{"model": "sound classifier", "dataset": "synthesized solo parts of chorales (CocoChorales)", "hop_length": 320, "hidden_act": "gelu", "mlp_ratio": 3, "drop_path": 0.15, "patch_size": [4, 4], "widths": [64, 128, 256], "adamw_lr_other_params": 0.0013, "batch_size": 64, "epochs": 65.5, "lr_schedule": "step", "warmup_steps": 2000, "weight_decay": 0.003, "adamw_weight_decay_other_params": 0}
Rows from block 2 of a small sound classifier, named by matrix and row number. Rows with one number belong to one neuron. Each number is 200 + 30 x the weight over its row's rms, rounded and kept within 0 to 999. All counts start at 0.
After each neuron's rows are labels from the 100 clips, of 14976, where the neuron reaches its highest value: "responds to" is what is common among them; "band" is the frequency band that holds the peak. Only what is clearly more common there than usual is listed. The data: synthesized solo parts of chorales (CocoChorales). In brackets: how many of the 100.
# fc1: MLP up (model.blocks.2.mlp.fc1.weight, 192x64), inputs 0-63
# fc2: MLP down (model.blocks.2.mlp.fc2.weight, 64x192, transposed), outputs 0-63

fc1.187,200,200,200,196,174,107,135,200,200,239,181,200,216,298,204,200,200,154,200,200,200,200,200,200,200,184,155,200,200,200,190,96,200,200,200,162,200,200,200,177,174,200,237,200,200,200,200,199,164,243,200,200,200,273,200,200,200,200,200,268,200,200,200,200
fc2.187,97,200,257,200,160,200,232,200,246,200,200,165,200,201,200,243,200,214,236,176,160,244,152,200,174,305,279,200,245,194,200,231,200,200,200,200,200,200,192,200,200,200,200,200,200,169,200,200,200,200,200,183,200,167,200,205,184,241,218,200,200,200,250,200
responds to: flute (41); note A5 (34); note A#5 (33); note G5 (25)
band: 1000 to 2000 Hz (51)

fc1.163,200,230,193,229,200,200,200,193,230,200,146,232,193,152,276,200,200,195,200,165,244,200,200,200,200,173,200,195,200,181,200,200,200,200,231,204,182,200,192,196,303,164,269,205,200,201,166,255,200,200,211,200,200,187,179,143,173,287,200,214,174,200,200,255
fc2.163,200,200,225,200,200,200,130,235,200,268,146,200,164,200,200,155,248,229,189,242,200,147,197,188,200,214,200,188,200,200,204,200,192,173,227,200,186,174,248,225,194,233,238,217,200,211,249,200,184,165,255,200,178,172,223,281,189,200,153,205,246,200,152,165
responds to: tuba (55); note A3 (36); note C4 (26); note B3 (25)
band: 500 to 1000 Hz (51)

fc1.54,200,200,200,200,155,215,209,200,200,200,200,200,153,240,200,200,279,200,167,200,200,200,200,243,214,147,194,190,200,200,200,200,200,166,200,170,245,200,236,200,200,205,200,200,200,200,187,312,163,200,200,200,239,195,202,200,200,299,136,200,200,200,136,200
fc2.54,200,200,143,200,200,234,203,200,200,200,211,200,200,160,168,218,123,171,190,192,216,200,200,213,183,145,201,192,233,175,218,200,231,208,202,152,263,227,212,200,228,207,269,200,200,196,130,175,200,128,127,253,184,200,150,200,245,200,200,200,200,200,200,200
responds to: double bass (33); bassoon (29)
band: 4000 to 8000 Hz (91)

fc1.153,200,198,210,200,200,200,200,167,196,253,121,266,152,254,222,200,159,177,201,180,200,200,200,200,200,200,200,200,264,180,200,200,211,175,140,163,141,163,200,226,167,133,213,200,222,200,200,216,200,237,200,200,200,200,113,172,196,226,200,176,161,200,200,200
fc2.153,200,249,200,150,241,200,200,200,200,253,157,200,152,178,234,228,240,170,200,257,200,154,172,188,200,200,200,151,233,161,211,172,200,164,170,259,200,200,200,144,173,200,200,200,200,200,248,173,170,178,200,194,156,246,200,220,200,133,200,200,200,136,200,200
responds to: viola (48); note G#4 (40)
band: 2000 to 4000 Hz (60)

fc1.169,200,200,200,200,200,163,200,200,200,200,204,200,180,185,236,151,200,230,200,200,231,200,251,249,200,248,200,200,200,304,200,169,200,151,310,231,178,200,179,276,200,200,154,200,200,200,200,200,166,200,216,212,200,200,200,204,197,198,200,168,142,200,200,174
fc2.169,164,200,265,200,148,200,200,200,200,247,162,200,231,200,200,200,197,200,200,163,185,184,200,116,200,200,198,239,223,279,151,224,220,200,200,192,200,161,256,158,224,267,200,200,200,200,248,200,227,163,200,200,170,200,200,200,171,178,200,156,200,200,263,205
responds to: cello (98); note B3 (72); note A#3 (62); note G#3 (31)
band: 4000 to 8000 Hz (97)

fc1.73,202,200,222,200,230,200,200,260,208,200,200,286,200,200,186,200,172,200,227,188,127,272,200,200,160,216,276,158,200,173,200,192,142,200,222,180,200,200,225,200,200,200,200,180,239,200,200,200,200,177,206,223,137,151,200,162,184,229,200,272,200,224,200,200
fc2.73,179,200,251,200,200,208,200,200,200,200,169,200,200,200,200,200,151,200,200,209,200,221,200,200,255,163,155,153,223,145,200,310,200,210,181,151,200,196,190,201,200,258,273,182,200,232,240,200,171,198,200,211,252,200,200,190,154,200,200,200,249,200,183,143
responds to: bassoon (60); horn (37); note D#4 (29)
band: 4000 to 8000 Hz (62); 0 to 250 Hz (37)

fc1.86,200,202,200,237,200,228,200,106,200,200,200,245,129,168,200,200,240,192,229,200,154,251,210,200,200,200,200,200,200,200,238,283,171,200,200,200,209,239,241,200,202,214,200,200,200,200,272,200,182,209,200,200,255,200,188,241,178,142,200,195,231,165,221,240
fc2.86,200,166,189,200,200,200,138,200,150,200,200,257,103,200,150,200,200,200,253,200,200,200,200,200,200,200,200,200,200,200,239,200,200,200,200,308,200,200,182,200,200,200,239,200,276,200,159,200,194,247,176,200,200,200,135,200,250,200,200,200,200,200,200,200
responds to: tuba (71); note B3 (32); note C#4 (28); note A#3 (27)
band: 4000 to 8000 Hz (93)

fc1.18,241,200,200,200,200,200,200,168,197,200,200,221,200,204,203,200,200,200,262,186,200,229,237,306,122,186,200,261,225,197,139,209,200,173,162,200,216,157,200,200,188,242,138,200,200,157,200,200,232,263,200,200,191,204,200,236,214,232,200,204,200,200,211,255
fc2.18,200,200,156,200,129,200,200,200,150,176,200,200,200,200,200,173,195,278,186,205,200,230,232,305,190,200,155,259,161,144,230,200,200,228,200,230,176,202,200,259,167,200,200,211,223,200,200,200,200,226,148,200,200,138,200,200,200,200,200,200,157,200,200,200
responds to: note A4 (66); oboe (51); note F#4 (25)
band: 2000 to 4000 Hz (74)

fc1.168,200,272,259,182,200,200,200,271,176,234,200,200,200,200,241,219,247,211,166,200,229,200,236,156,200,200,164,200,200,200,145,200,155,149,224,200,237,175,225,169,200,229,200,200,200,200,200,205,260,173,274,200,200,186,200,162,253,238,200,200,250,200,211,200
fc2.168,200,200,234,226,200,200,139,200,156,211,206,200,200,134,200,237,186,127,200,200,247,200,200,229,176,225,140,136,192,200,200,243,245,200,200,154,177,208,188,188,200,211,172,212,200,225,200,200,144,200,200,184,213,200,263,200,269,188,200,241,200,169,143,200
responds to: cello (54); note A4 (32)
band: 4000 to 8000 Hz (85)

fc1.64,232,124,200,200,200,216,207,200,200,200,200,200,227,200,237,172,177,231,276,271,200,244,200,260,264,200,200,200,200,242,200,220,233,262,193,210,200,221,200,200,200,236,231,200,200,200,200,200,200,200,203,200,268,200,186,200,250,200,200,200,132,262,200,200
fc2.64,200,210,235,177,253,200,164,175,179,200,200,132,174,200,167,200,200,240,226,200,200,214,200,133,200,198,263,211,200,200,238,200,200,225,200,200,156,200,200,200,200,164,200,250,164,262,200,86,220,243,200,247,200,200,200,245,200,178,200,188,200,193,198,200
responds to: flute (62); note E5 (59)
band: 2000 to 4000 Hz (82)

fc1.91,186,179,247,200,166,186,183,274,200,200,219,200,200,142,200,169,200,200,200,200,177,200,213,240,200,200,262,264,200,200,200,249,200,200,200,200,216,227,207,203,138,171,109,161,200,200,240,244,191,203,200,160,200,200,228,200,200,200,200,200,240,282,180,188
fc2.91,200,200,200,200,185,198,200,132,200,200,179,200,200,152,200,128,200,200,200,228,214,228,140,148,208,187,183,191,200,200,200,200,200,200,232,265,200,200,207,115,169,167,232,216,200,200,200,200,241,182,203,237,207,280,285,230,166,194,233,205,200,200,186,200
responds to: horn (39)
band: 1000 to 2000 Hz (50)

fc1.21,200,200,150,205,269,200,186,200,111,200,225,199,161,232,197,202,296,200,221,123,200,200,200,200,133,200,200,235,200,220,200,200,200,200,222,200,211,193,157,178,200,202,200,200,200,203,200,200,200,200,183,200,218,147,223,200,200,231,178,276,249,227,200,200
fc2.21,200,194,200,200,153,254,200,232,168,200,200,154,200,200,200,176,200,157,165,240,176,200,230,200,200,255,200,229,140,213,264,121,235,139,236,200,200,200,200,200,247,220,239,200,216,244,200,133,200,179,157,200,228,200,200,200,200,248,200,164,200,200,200,200
responds to: viola (93); note F4 (50); note E4 (36); note F#4 (35)
band: 4000 to 8000 Hz (100)

fc1.19,168,207,200,192,200,200,200,200,200,238,200,200,200,197,200,200,219,138,198,264,241,217,164,141,200,178,200,200,259,232,214,200,221,200,286,200,200,200,200,235,200,200,226,172,193,200,169,200,200,293,200,200,246,200,163,204,200,200,128,166,200,266,220,200
fc2.19,200,200,200,200,200,200,200,200,200,200,184,251,200,263,200,200,253,254,248,200,200,167,200,200,200,147,250,135,200,200,200,200,218,200,229,248,200,278,200,162,200,139,200,117,200,200,193,200,200,200,200,200,200,200,200,195,200,200,200,159,216,291,200,200
responds to: trombone (38); double bass (33)
band: 1000 to 2000 Hz (60)

fc1.42,200,200,215,200,116,172,215,163,200,200,200,200,174,200,200,231,200,200,200,200,155,200,200,200,200,200,200,200,175,230,200,200,271,200,200,172,123,200,240,200,235,200,200,200,133,175,200,183,285,200,223,177,200,202,234,200,200,96,200,200,200,151,200,200
fc2.42,145,246,195,200,264,124,200,200,200,200,200,164,248,200,200,216,200,200,264,200,272,172,200,222,158,208,200,200,178,200,202,200,236,168,200,184,200,200,200,240,255,165,200,200,200,234,196,137,200,268,200,200,220,200,156,165,191,200,150,208,238,200,200,200
responds to: bassoon (44); note C4 (36); note C#4 (31)
band: 2000 to 4000 Hz (55)

fc1.36,200,200,203,132,200,200,235,200,200,212,181,200,177,200,161,200,200,200,311,126,220,225,200,200,180,178,200,197,200,233,213,156,200,236,161,157,119,220,255,200,200,200,200,184,251,243,200,200,200,240,169,200,207,200,162,206,200,200,200,190,210,200,251,200
fc2.36,200,235,200,200,230,168,161,200,195,251,200,253,200,200,200,200,143,200,200,200,200,200,200,191,228,140,200,246,177,200,200,200,200,218,200,136,218,200,155,200,200,212,272,200,200,161,234,200,267,161,241,135,200,200,200,123,168,150,200,229,189,200,190,200
responds to: flute (49); note E5 (42); note G5 (27)
band: 2000 to 4000 Hz (71)

fc1.88,246,162,200,200,155,200,233,270,200,210,200,200,224,200,229,200,200,200,200,200,171,225,244,263,197,224,200,242,200,200,184,232,230,238,200,187,155,200,200,200,205,200,200,200,268,297,221,234,200,189,200,189,207,182,153,252,187,137,200,200,255,200,218,218
fc2.88,196,200,175,200,202,256,158,200,204,182,200,200,212,200,221,200,200,200,200,242,176,211,200,225,200,200,164,272,178,194,200,148,201,200,200,244,296,259,200,197,200,200,237,146,200,139,200,200,258,200,200,158,200,237,200,231,184,189,185,210,261,158,167,172
responds to: trombone (71); note G4 (58); note F4 (38)
band: 4000 to 8000 Hz (94)

fc1.131,219,200,200,200,200,200,200,280,200,200,200,200,200,145,200,200,157,200,252,200,200,286,211,200,132,200,200,200,236,226,200,199,235,175,200,200,196,200,200,200,230,200,200,220,191,284,200,173,167,200,200,200,306,245,200,247,200,173,200,200,169,200,200,200
fc2.131,136,200,308,200,200,225,200,296,186,200,200,172,205,200,240,200,200,177,200,200,209,200,200,186,200,204,157,200,200,200,200,289,200,159,200,200,200,200,225,200,142,200,200,123,200,227,200,200,200,200,200,200,200,200,200,187,200,200,200,238,259,200,200,164
responds to: viola (35)
band: 4000 to 8000 Hz (62)

fc1.107,133,290,247,200,128,200,200,200,235,200,219,200,170,200,242,200,200,200,138,185,200,189,244,190,184,186,200,220,217,200,200,162,179,200,200,200,200,200,200,200,205,208,258,130,200,213,200,250,161,209,246,200,199,201,158,200,243,200,250,200,191,145,200,184
fc2.107,158,200,229,200,200,209,217,200,154,200,230,200,132,200,200,235,140,200,200,200,220,243,200,208,200,200,219,169,200,214,185,200,200,200,200,209,200,224,172,274,200,200,86,200,200,193,187,193,168,200,178,200,113,200,289,224,200,218,200,200,207,203,200,200
responds to: flute (84); note D#5 (70); note E5 (34); note F5 (31)
band: 500 to 1000 Hz (95)

fc1.7,200,183,228,200,200,200,177,200,203,196,209,200,200,196,200,200,200,291,201,258,200,200,266,200,185,223,113,200,197,268,200,175,289,242,240,200,200,200,224,256,200,211,200,223,162,224,164,207,229,208,238,182,198,167,240,200,200,200,200,200,200,156,200,200
fc2.7,148,200,200,200,200,169,200,155,200,217,210,200,200,200,235,200,200,200,200,115,200,141,200,200,200,200,252,200,200,200,181,216,229,200,200,188,214,200,245,146,237,184,200,200,236,260,268,122,300,215,200,200,244,200,214,200,200,200,200,200,200,181,214,200
responds to: cello (100); note A#3 (51); note F3 (42); note G#3 (35)
band: 4000 to 8000 Hz (97)

fc1.60,200,132,200,200,200,199,200,226,200,200,194,220,214,231,170,200,206,200,243,200,237,200,191,200,200,192,304,231,200,147,256,200,200,200,200,152,159,200,203,194,200,156,200,186,154,189,241,200,214,237,110,200,200,246,148,197,167,200,255,200,197,206,200,200
fc2.60,193,149,192,212,236,200,165,150,226,200,200,200,191,126,200,269,200,170,230,233,235,225,200,200,228,200,203,200,200,152,200,270,239,190,170,160,222,200,215,200,281,152,200,200,175,206,200,200,200,200,159,229,174,229,206,170,200,144,168,200,200,249,200,200
responds to: tuba (56); note F3 (42); note F#3 (42); note G#3 (35)
band: 0 to 250 Hz (100)

fc1.43,140,200,200,196,200,196,200,201,200,200,282,200,214,200,134,200,213,200,200,210,235,200,268,200,200,200,200,200,200,205,200,224,200,200,200,200,200,200,200,263,200,200,237,200,200,211,227,167,200,151,256,200,215,249,200,200,200,121,282,150,214,200,198,270
fc2.43,200,182,200,200,258,152,185,200,262,200,200,200,147,200,147,273,143,259,174,200,234,133,200,182,200,277,200,200,200,249,135,200,217,200,200,211,200,223,135,200,200,200,200,200,195,202,200,200,200,219,200,200,200,200,200,175,200,200,200,200,217,200,262,180
responds to: cello (87); note A#3 (85); note G#3 (48); note C4 (39)
band: 0 to 250 Hz (96)

fc1.180,167,221,200,212,154,200,172,255,176,200,200,215,200,200,200,193,221,200,200,205,200,268,200,200,210,254,144,224,200,240,200,200,235,200,200,208,164,183,272,200,200,178,200,231,194,239,246,155,272,200,233,172,200,244,194,286,207,179,260,200,193,200,200,200
fc2.180,193,200,200,200,200,200,187,200,208,200,259,200,174,200,200,237,200,200,200,123,200,179,222,268,197,200,200,138,128,200,208,200,200,175,172,200,194,200,164,200,200,181,200,148,220,200,200,247,200,215,247,200,116,231,128,189,200,200,138,200,254,186,200,200
responds to: bassoon (68); note D3 (34)
band: 2000 to 4000 Hz (89)

fc1.34,203,220,200,164,200,181,169,200,200,200,200,164,164,200,200,200,228,189,200,252,167,200,200,200,200,200,200,186,200,233,232,200,166,196,200,196,200,200,200,301,258,209,166,251,239,309,200,271,200,196,262,200,200,200,200,204,200,200,200,200,200,197,137,200
fc2.34,253,200,189,200,200,234,200,224,238,127,200,200,276,200,291,200,200,233,200,149,200,200,239,200,200,174,198,200,198,200,200,200,200,118,200,200,200,200,200,200,244,240,217,200,160,200,181,200,200,200,200,223,200,186,212,200,253,200,208,108,174,176,200,200
responds to: double bass (99); note G#3 (41); note G3 (35)
band: 4000 to 8000 Hz (100)

fc1.79,200,166,200,200,138,200,200,218,200,189,222,200,200,200,200,170,157,150,200,200,175,200,209,215,166,200,200,200,200,112,200,223,231,200,271,212,200,161,167,200,275,178,200,235,252,279,200,200,200,200,193,200,200,164,200,250,209,191,200,200,200,189,243,271
fc2.79,200,200,214,139,236,200,153,239,245,221,200,256,226,222,200,131,200,254,200,265,200,200,207,200,171,139,171,200,200,200,136,181,183,200,200,206,209,200,197,200,149,237,262,200,200,200,224,200,200,200,200,200,200,256,200,200,169,185,139,200,255,200,200,182
responds to: note A#3 (28); note B3 (26)
band: 4000 to 8000 Hz (98)

fc1.177,228,200,200,170,216,200,200,200,192,200,200,252,275,199,200,228,181,200,200,239,200,200,222,206,130,200,235,232,193,200,323,208,200,192,248,200,245,200,200,129,200,216,210,165,200,200,200,200,200,289,214,200,200,200,200,239,200,202,200,200,168,200,200,200
fc2.177,216,163,200,200,240,123,200,132,217,182,99,200,247,200,257,173,220,200,230,194,243,200,200,229,200,266,179,200,237,200,200,200,229,200,158,198,200,246,200,200,198,200,200,200,141,200,254,156,189,200,200,158,201,200,200,200,200,233,200,200,222,200,216,200
responds to: note A#3 (35); cello (28)
band: 1000 to 2000 Hz (58)

fc1.138,216,200,200,166,200,186,239,199,264,200,200,200,192,200,163,241,200,199,189,231,200,223,200,253,225,200,283,236,200,303,214,194,200,200,200,192,200,200,236,200,243,200,200,172,222,200,145,200,154,200,220,167,222,200,173,200,200,157,200,155,200,200,181,282
fc2.138,249,200,200,212,200,245,200,140,200,141,200,200,139,246,200,221,200,276,200,209,230,200,200,200,200,159,218,200,200,200,200,167,213,234,266,298,285,200,200,158,219,200,200,205,189,179,200,197,200,200,200,200,150,195,185,200,219,199,200,169,200,225,200,200
responds to: trombone (88); note F#4 (46); note D#4 (27)
band: 4000 to 8000 Hz (58); 0 to 250 Hz (37)

fc1.82,200,152,200,200,142,200,214,200,200,200,107,156,121,230,245,200,174,200,200,200,200,169,200,256,200,122,200,200,200,200,246,166,200,210,200,150,173,200,200,232,200,200,200,169,241,200,174,200,195,200,200,200,222,262,157,200,200,200,200,200,200,234,172,156
fc2.82,200,200,240,225,200,201,196,200,200,244,232,233,243,200,200,245,200,187,200,230,176,200,174,233,253,200,162,216,200,138,169,200,186,178,151,172,218,200,200,200,246,200,223,200,200,172,208,105,200,143,173,200,200,247,219,200,154,200,181,200,235,132,258,200
responds to: note C#4 (48); tuba (27)
band: 0 to 250 Hz (41)

fc1.40,200,200,180,180,200,200,200,200,200,208,200,215,242,200,200,189,200,238,200,185,236,197,200,187,152,200,200,182,142,200,142,159,200,140,188,149,296,169,188,203,200,201,200,200,200,200,170,200,200,241,200,200,173,200,200,200,200,200,200,200,340,170,200,200
fc2.40,243,200,200,238,156,125,200,224,170,200,200,227,257,230,200,200,115,165,200,200,165,202,234,230,257,212,179,200,210,200,200,182,168,200,200,200,200,153,200,200,200,218,200,156,200,258,156,200,250,200,168,177,200,138,200,200,200,200,183,228,161,256,200,200
responds to: horn (58); note A4 (38)
band: 2000 to 4000 Hz (50); 1000 to 2000 Hz (46)

fc1.155,223,200,159,165,157,163,213,182,200,272,200,217,200,256,161,200,200,162,171,200,200,200,200,201,200,200,115,208,218,200,200,200,200,200,200,174,117,211,263,156,174,200,200,171,171,192,270,200,190,233,246,200,200,211,200,200,200,200,200,240,229,143,200,211
fc2.155,143,215,200,200,225,208,200,246,200,128,256,200,249,168,200,254,168,204,200,186,200,200,200,160,175,200,200,200,200,155,200,254,145,200,200,227,200,200,172,200,193,254,181,263,200,200,216,200,180,200,200,174,262,200,166,200,149,200,246,136,221,200,200,232
responds to: note F#5 (65); trumpet (47); note A#5 (38); instrument: flute (31)
band: 1000 to 2000 Hz (99)

fc1.105,197,200,200,184,200,199,242,200,200,166,200,202,147,186,200,200,200,200,211,200,200,262,200,222,136,200,192,200,142,200,207,200,200,200,233,184,200,271,298,200,256,200,211,200,200,200,200,262,200,224,147,184,200,196,158,150,200,200,200,200,256,157,258,200
fc2.105,200,200,200,200,200,147,200,232,278,200,200,225,235,158,195,200,177,158,243,200,154,189,125,203,200,178,161,225,200,251,156,200,179,235,171,235,248,170,170,200,200,120,219,179,187,239,240,200,200,200,200,159,243,181,214,200,215,216,200,200,235,200,213,225
responds to: note C#4 (63); tuba (42); note G#3 (36)
band: 500 to 1000 Hz (43)

fc1.112,164,245,200,143,127,200,200,200,233,248,200,196,200,223,234,200,200,200,200,170,236,178,200,200,149,251,232,219,177,164,252,158,181,178,200,200,149,209,175,193,183,189,200,200,176,180,146,200,200,200,236,200,200,200,200,273,250,200,200,145,200,207,134,211
fc2.112,208,200,158,200,209,200,200,192,202,200,257,200,200,243,120,191,200,166,234,240,200,268,200,200,177,200,246,188,200,186,200,114,200,241,200,168,201,243,200,187,200,180,116,203,213,200,159,201,200,200,200,134,229,200,200,259,200,200,200,169,200,221,200,173
responds to: viola (67); note D#4 (58)
band: 2000 to 4000 Hz (61)

fc1.148,200,282,218,200,200,200,200,200,200,200,200,200,145,200,200,136,229,252,200,182,205,200,180,200,200,200,200,231,200,200,169,200,200,200,258,147,112,153,171,237,200,244,250,247,203,200,153,200,181,200,223,170,200,200,200,265,168,200,191,200,246,229,200,200
fc2.148,200,301,192,200,136,200,197,144,200,175,200,200,200,180,222,152,159,200,223,240,193,226,200,247,200,200,200,200,136,241,200,190,272,174,200,200,200,200,200,200,200,239,150,200,200,170,158,268,200,200,228,200,197,200,200,220,220,200,200,247,194,186,197,149
responds to: cello (42); note C#3 (27)
band: 0 to 250 Hz (67)

fc1.85,230,200,249,200,239,200,153,214,200,200,200,200,132,124,200,160,200,161,157,200,200,239,200,253,200,200,200,200,200,200,195,200,200,191,200,155,225,200,200,205,200,167,200,200,234,185,184,228,279,173,200,291,200,239,200,200,179,200,200,154,200,257,175,234
fc2.85,212,200,200,197,253,268,158,304,164,218,200,200,184,246,200,200,200,200,200,258,170,200,244,200,200,188,200,200,203,213,202,200,200,220,200,200,200,200,141,257,200,200,200,200,214,200,200,196,195,158,119,200,200,144,138,200,200,160,200,178,200,200,154,200
responds to: bassoon (62); note G3 (55); note C4 (35); note A3 (31)
band: 500 to 1000 Hz (60)

fc1.136,275,200,200,200,200,119,200,200,212,145,205,200,163,236,231,200,183,144,200,200,200,214,246,234,215,190,200,183,185,307,190,151,237,200,212,200,196,200,231,233,193,200,200,227,200,200,148,238,202,200,232,216,200,160,178,200,200,168,205,198,189,224,200,256
fc2.136,213,175,200,200,189,200,200,200,199,200,200,180,227,184,193,243,200,202,196,200,221,203,286,200,200,200,200,275,200,200,200,222,202,200,200,173,243,132,200,200,266,247,224,200,147,200,174,162,200,200,150,243,146,209,186,200,200,178,200,177,110,162,244,200
responds to: tuba (51); note A#3 (39); note B3 (26)
band: 2000 to 4000 Hz (52)

fc1.127,179,200,200,200,200,150,200,266,200,200,140,208,200,198,200,178,200,200,219,200,200,235,200,236,200,236,200,200,200,200,200,200,200,234,240,193,200,200,200,200,200,126,243,200,200,197,200,200,200,200,243,143,200,200,147,200,200,206,162,200,200,66,203,267
fc2.127,232,200,162,200,200,200,200,200,200,200,200,174,200,283,200,200,200,268,200,200,200,155,199,200,200,200,95,200,108,200,200,200,219,200,200,200,200,200,198,200,200,200,200,123,200,200,200,200,242,205,229,200,200,241,200,200,200,194,200,151,180,111,200,200
responds to: note D#4 (38); viola (30)
band: 2000 to 4000 Hz (55)

fc1.38,200,169,200,173,157,236,200,214,203,262,213,200,200,216,229,200,255,210,200,200,151,200,222,200,200,200,155,171,251,146,200,200,200,200,200,200,200,200,163,200,193,149,171,174,289,200,200,200,200,200,142,199,200,220,215,273,210,135,200,200,263,200,242,215
fc2.38,278,147,200,200,200,213,200,159,202,200,258,183,203,200,200,148,200,243,200,200,200,220,200,200,200,200,166,200,200,160,182,200,182,200,200,160,200,200,200,200,200,200,200,208,200,124,233,181,200,195,251,179,200,296,148,274,200,231,154,182,200,154,215,200
responds to: tuba (57); note A#3 (48); note A3 (42); note B3 (28)
band: 4000 to 8000 Hz (90)

fc1.49,178,200,150,200,242,200,223,175,200,203,220,239,200,226,221,218,235,200,200,205,200,229,131,254,200,200,242,219,153,264,239,154,198,245,200,160,207,245,200,200,221,152,200,209,200,200,186,200,200,254,119,236,200,200,260,200,161,200,200,200,233,230,200,200
fc2.49,200,200,165,200,200,276,227,154,200,200,200,224,200,223,105,169,200,150,200,258,200,200,112,171,200,214,174,200,200,253,200,204,200,200,183,205,200,200,240,196,205,200,200,225,213,242,200,199,200,221,200,200,110,219,189,200,200,164,200,200,200,200,200,261
responds to: note A4 (32); oboe (28)
band: 2000 to 4000 Hz (65)

fc1.114,200,208,230,200,249,200,114,200,200,200,200,237,233,200,203,200,200,200,200,200,200,200,221,286,126,172,185,200,190,200,218,117,200,172,200,200,200,188,220,200,224,200,200,153,200,200,200,118,200,200,200,265,177,200,249,219,179,200,200,200,143,207,178,200
fc2.114,201,200,289,184,200,227,157,200,243,198,176,200,209,185,290,200,179,200,177,200,123,200,252,200,200,254,200,200,200,187,200,226,200,200,188,180,200,200,143,200,200,234,200,229,200,261,200,150,200,200,200,149,200,258,175,200,206,243,200,173,200,200,200,160
responds to: viola (57); note D4 (52); note E4 (50); note F#4 (35)
band: 1000 to 2000 Hz (75)

fc1.13,200,200,200,232,281,168,176,246,173,200,200,200,193,221,176,200,200,200,200,258,193,207,248,200,108,200,200,250,200,186,200,200,200,170,200,200,200,200,200,200,196,236,200,146,200,216,245,94,244,200,196,200,200,190,244,200,200,200,254,200,200,202,200,246
fc2.13,154,190,320,200,200,205,200,200,200,200,174,200,230,200,215,200,171,200,180,200,200,161,217,150,283,234,200,200,200,211,200,200,200,201,259,107,183,186,200,200,171,200,200,200,219,200,187,170,235,200,200,200,200,200,187,200,233,222,215,115,200,200,206,200
responds to: viola (55); note D4 (54); note E4 (52); note A#3 (40)
band: 1000 to 2000 Hz (93)

fc1.4,142,294,278,200,200,171,200,200,233,200,267,177,200,200,200,161,200,200,151,171,200,200,200,243,217,242,200,224,200,149,200,158,147,210,200,169,145,200,200,185,237,226,260,200,200,200,215,220,200,206,200,237,226,200,200,241,233,200,200,200,193,200,180,200
fc2.4,200,245,249,200,151,224,239,200,220,200,200,202,188,165,198,200,200,222,155,263,200,200,234,243,200,177,172,200,190,200,200,200,200,200,185,200,200,171,200,180,134,200,134,200,206,200,153,198,200,200,180,214,260,200,241,239,200,304,239,170,186,149,200,202
responds to: note A#3 (33); note B3 (31); note G#4 (25)
band: 0 to 250 Hz (61)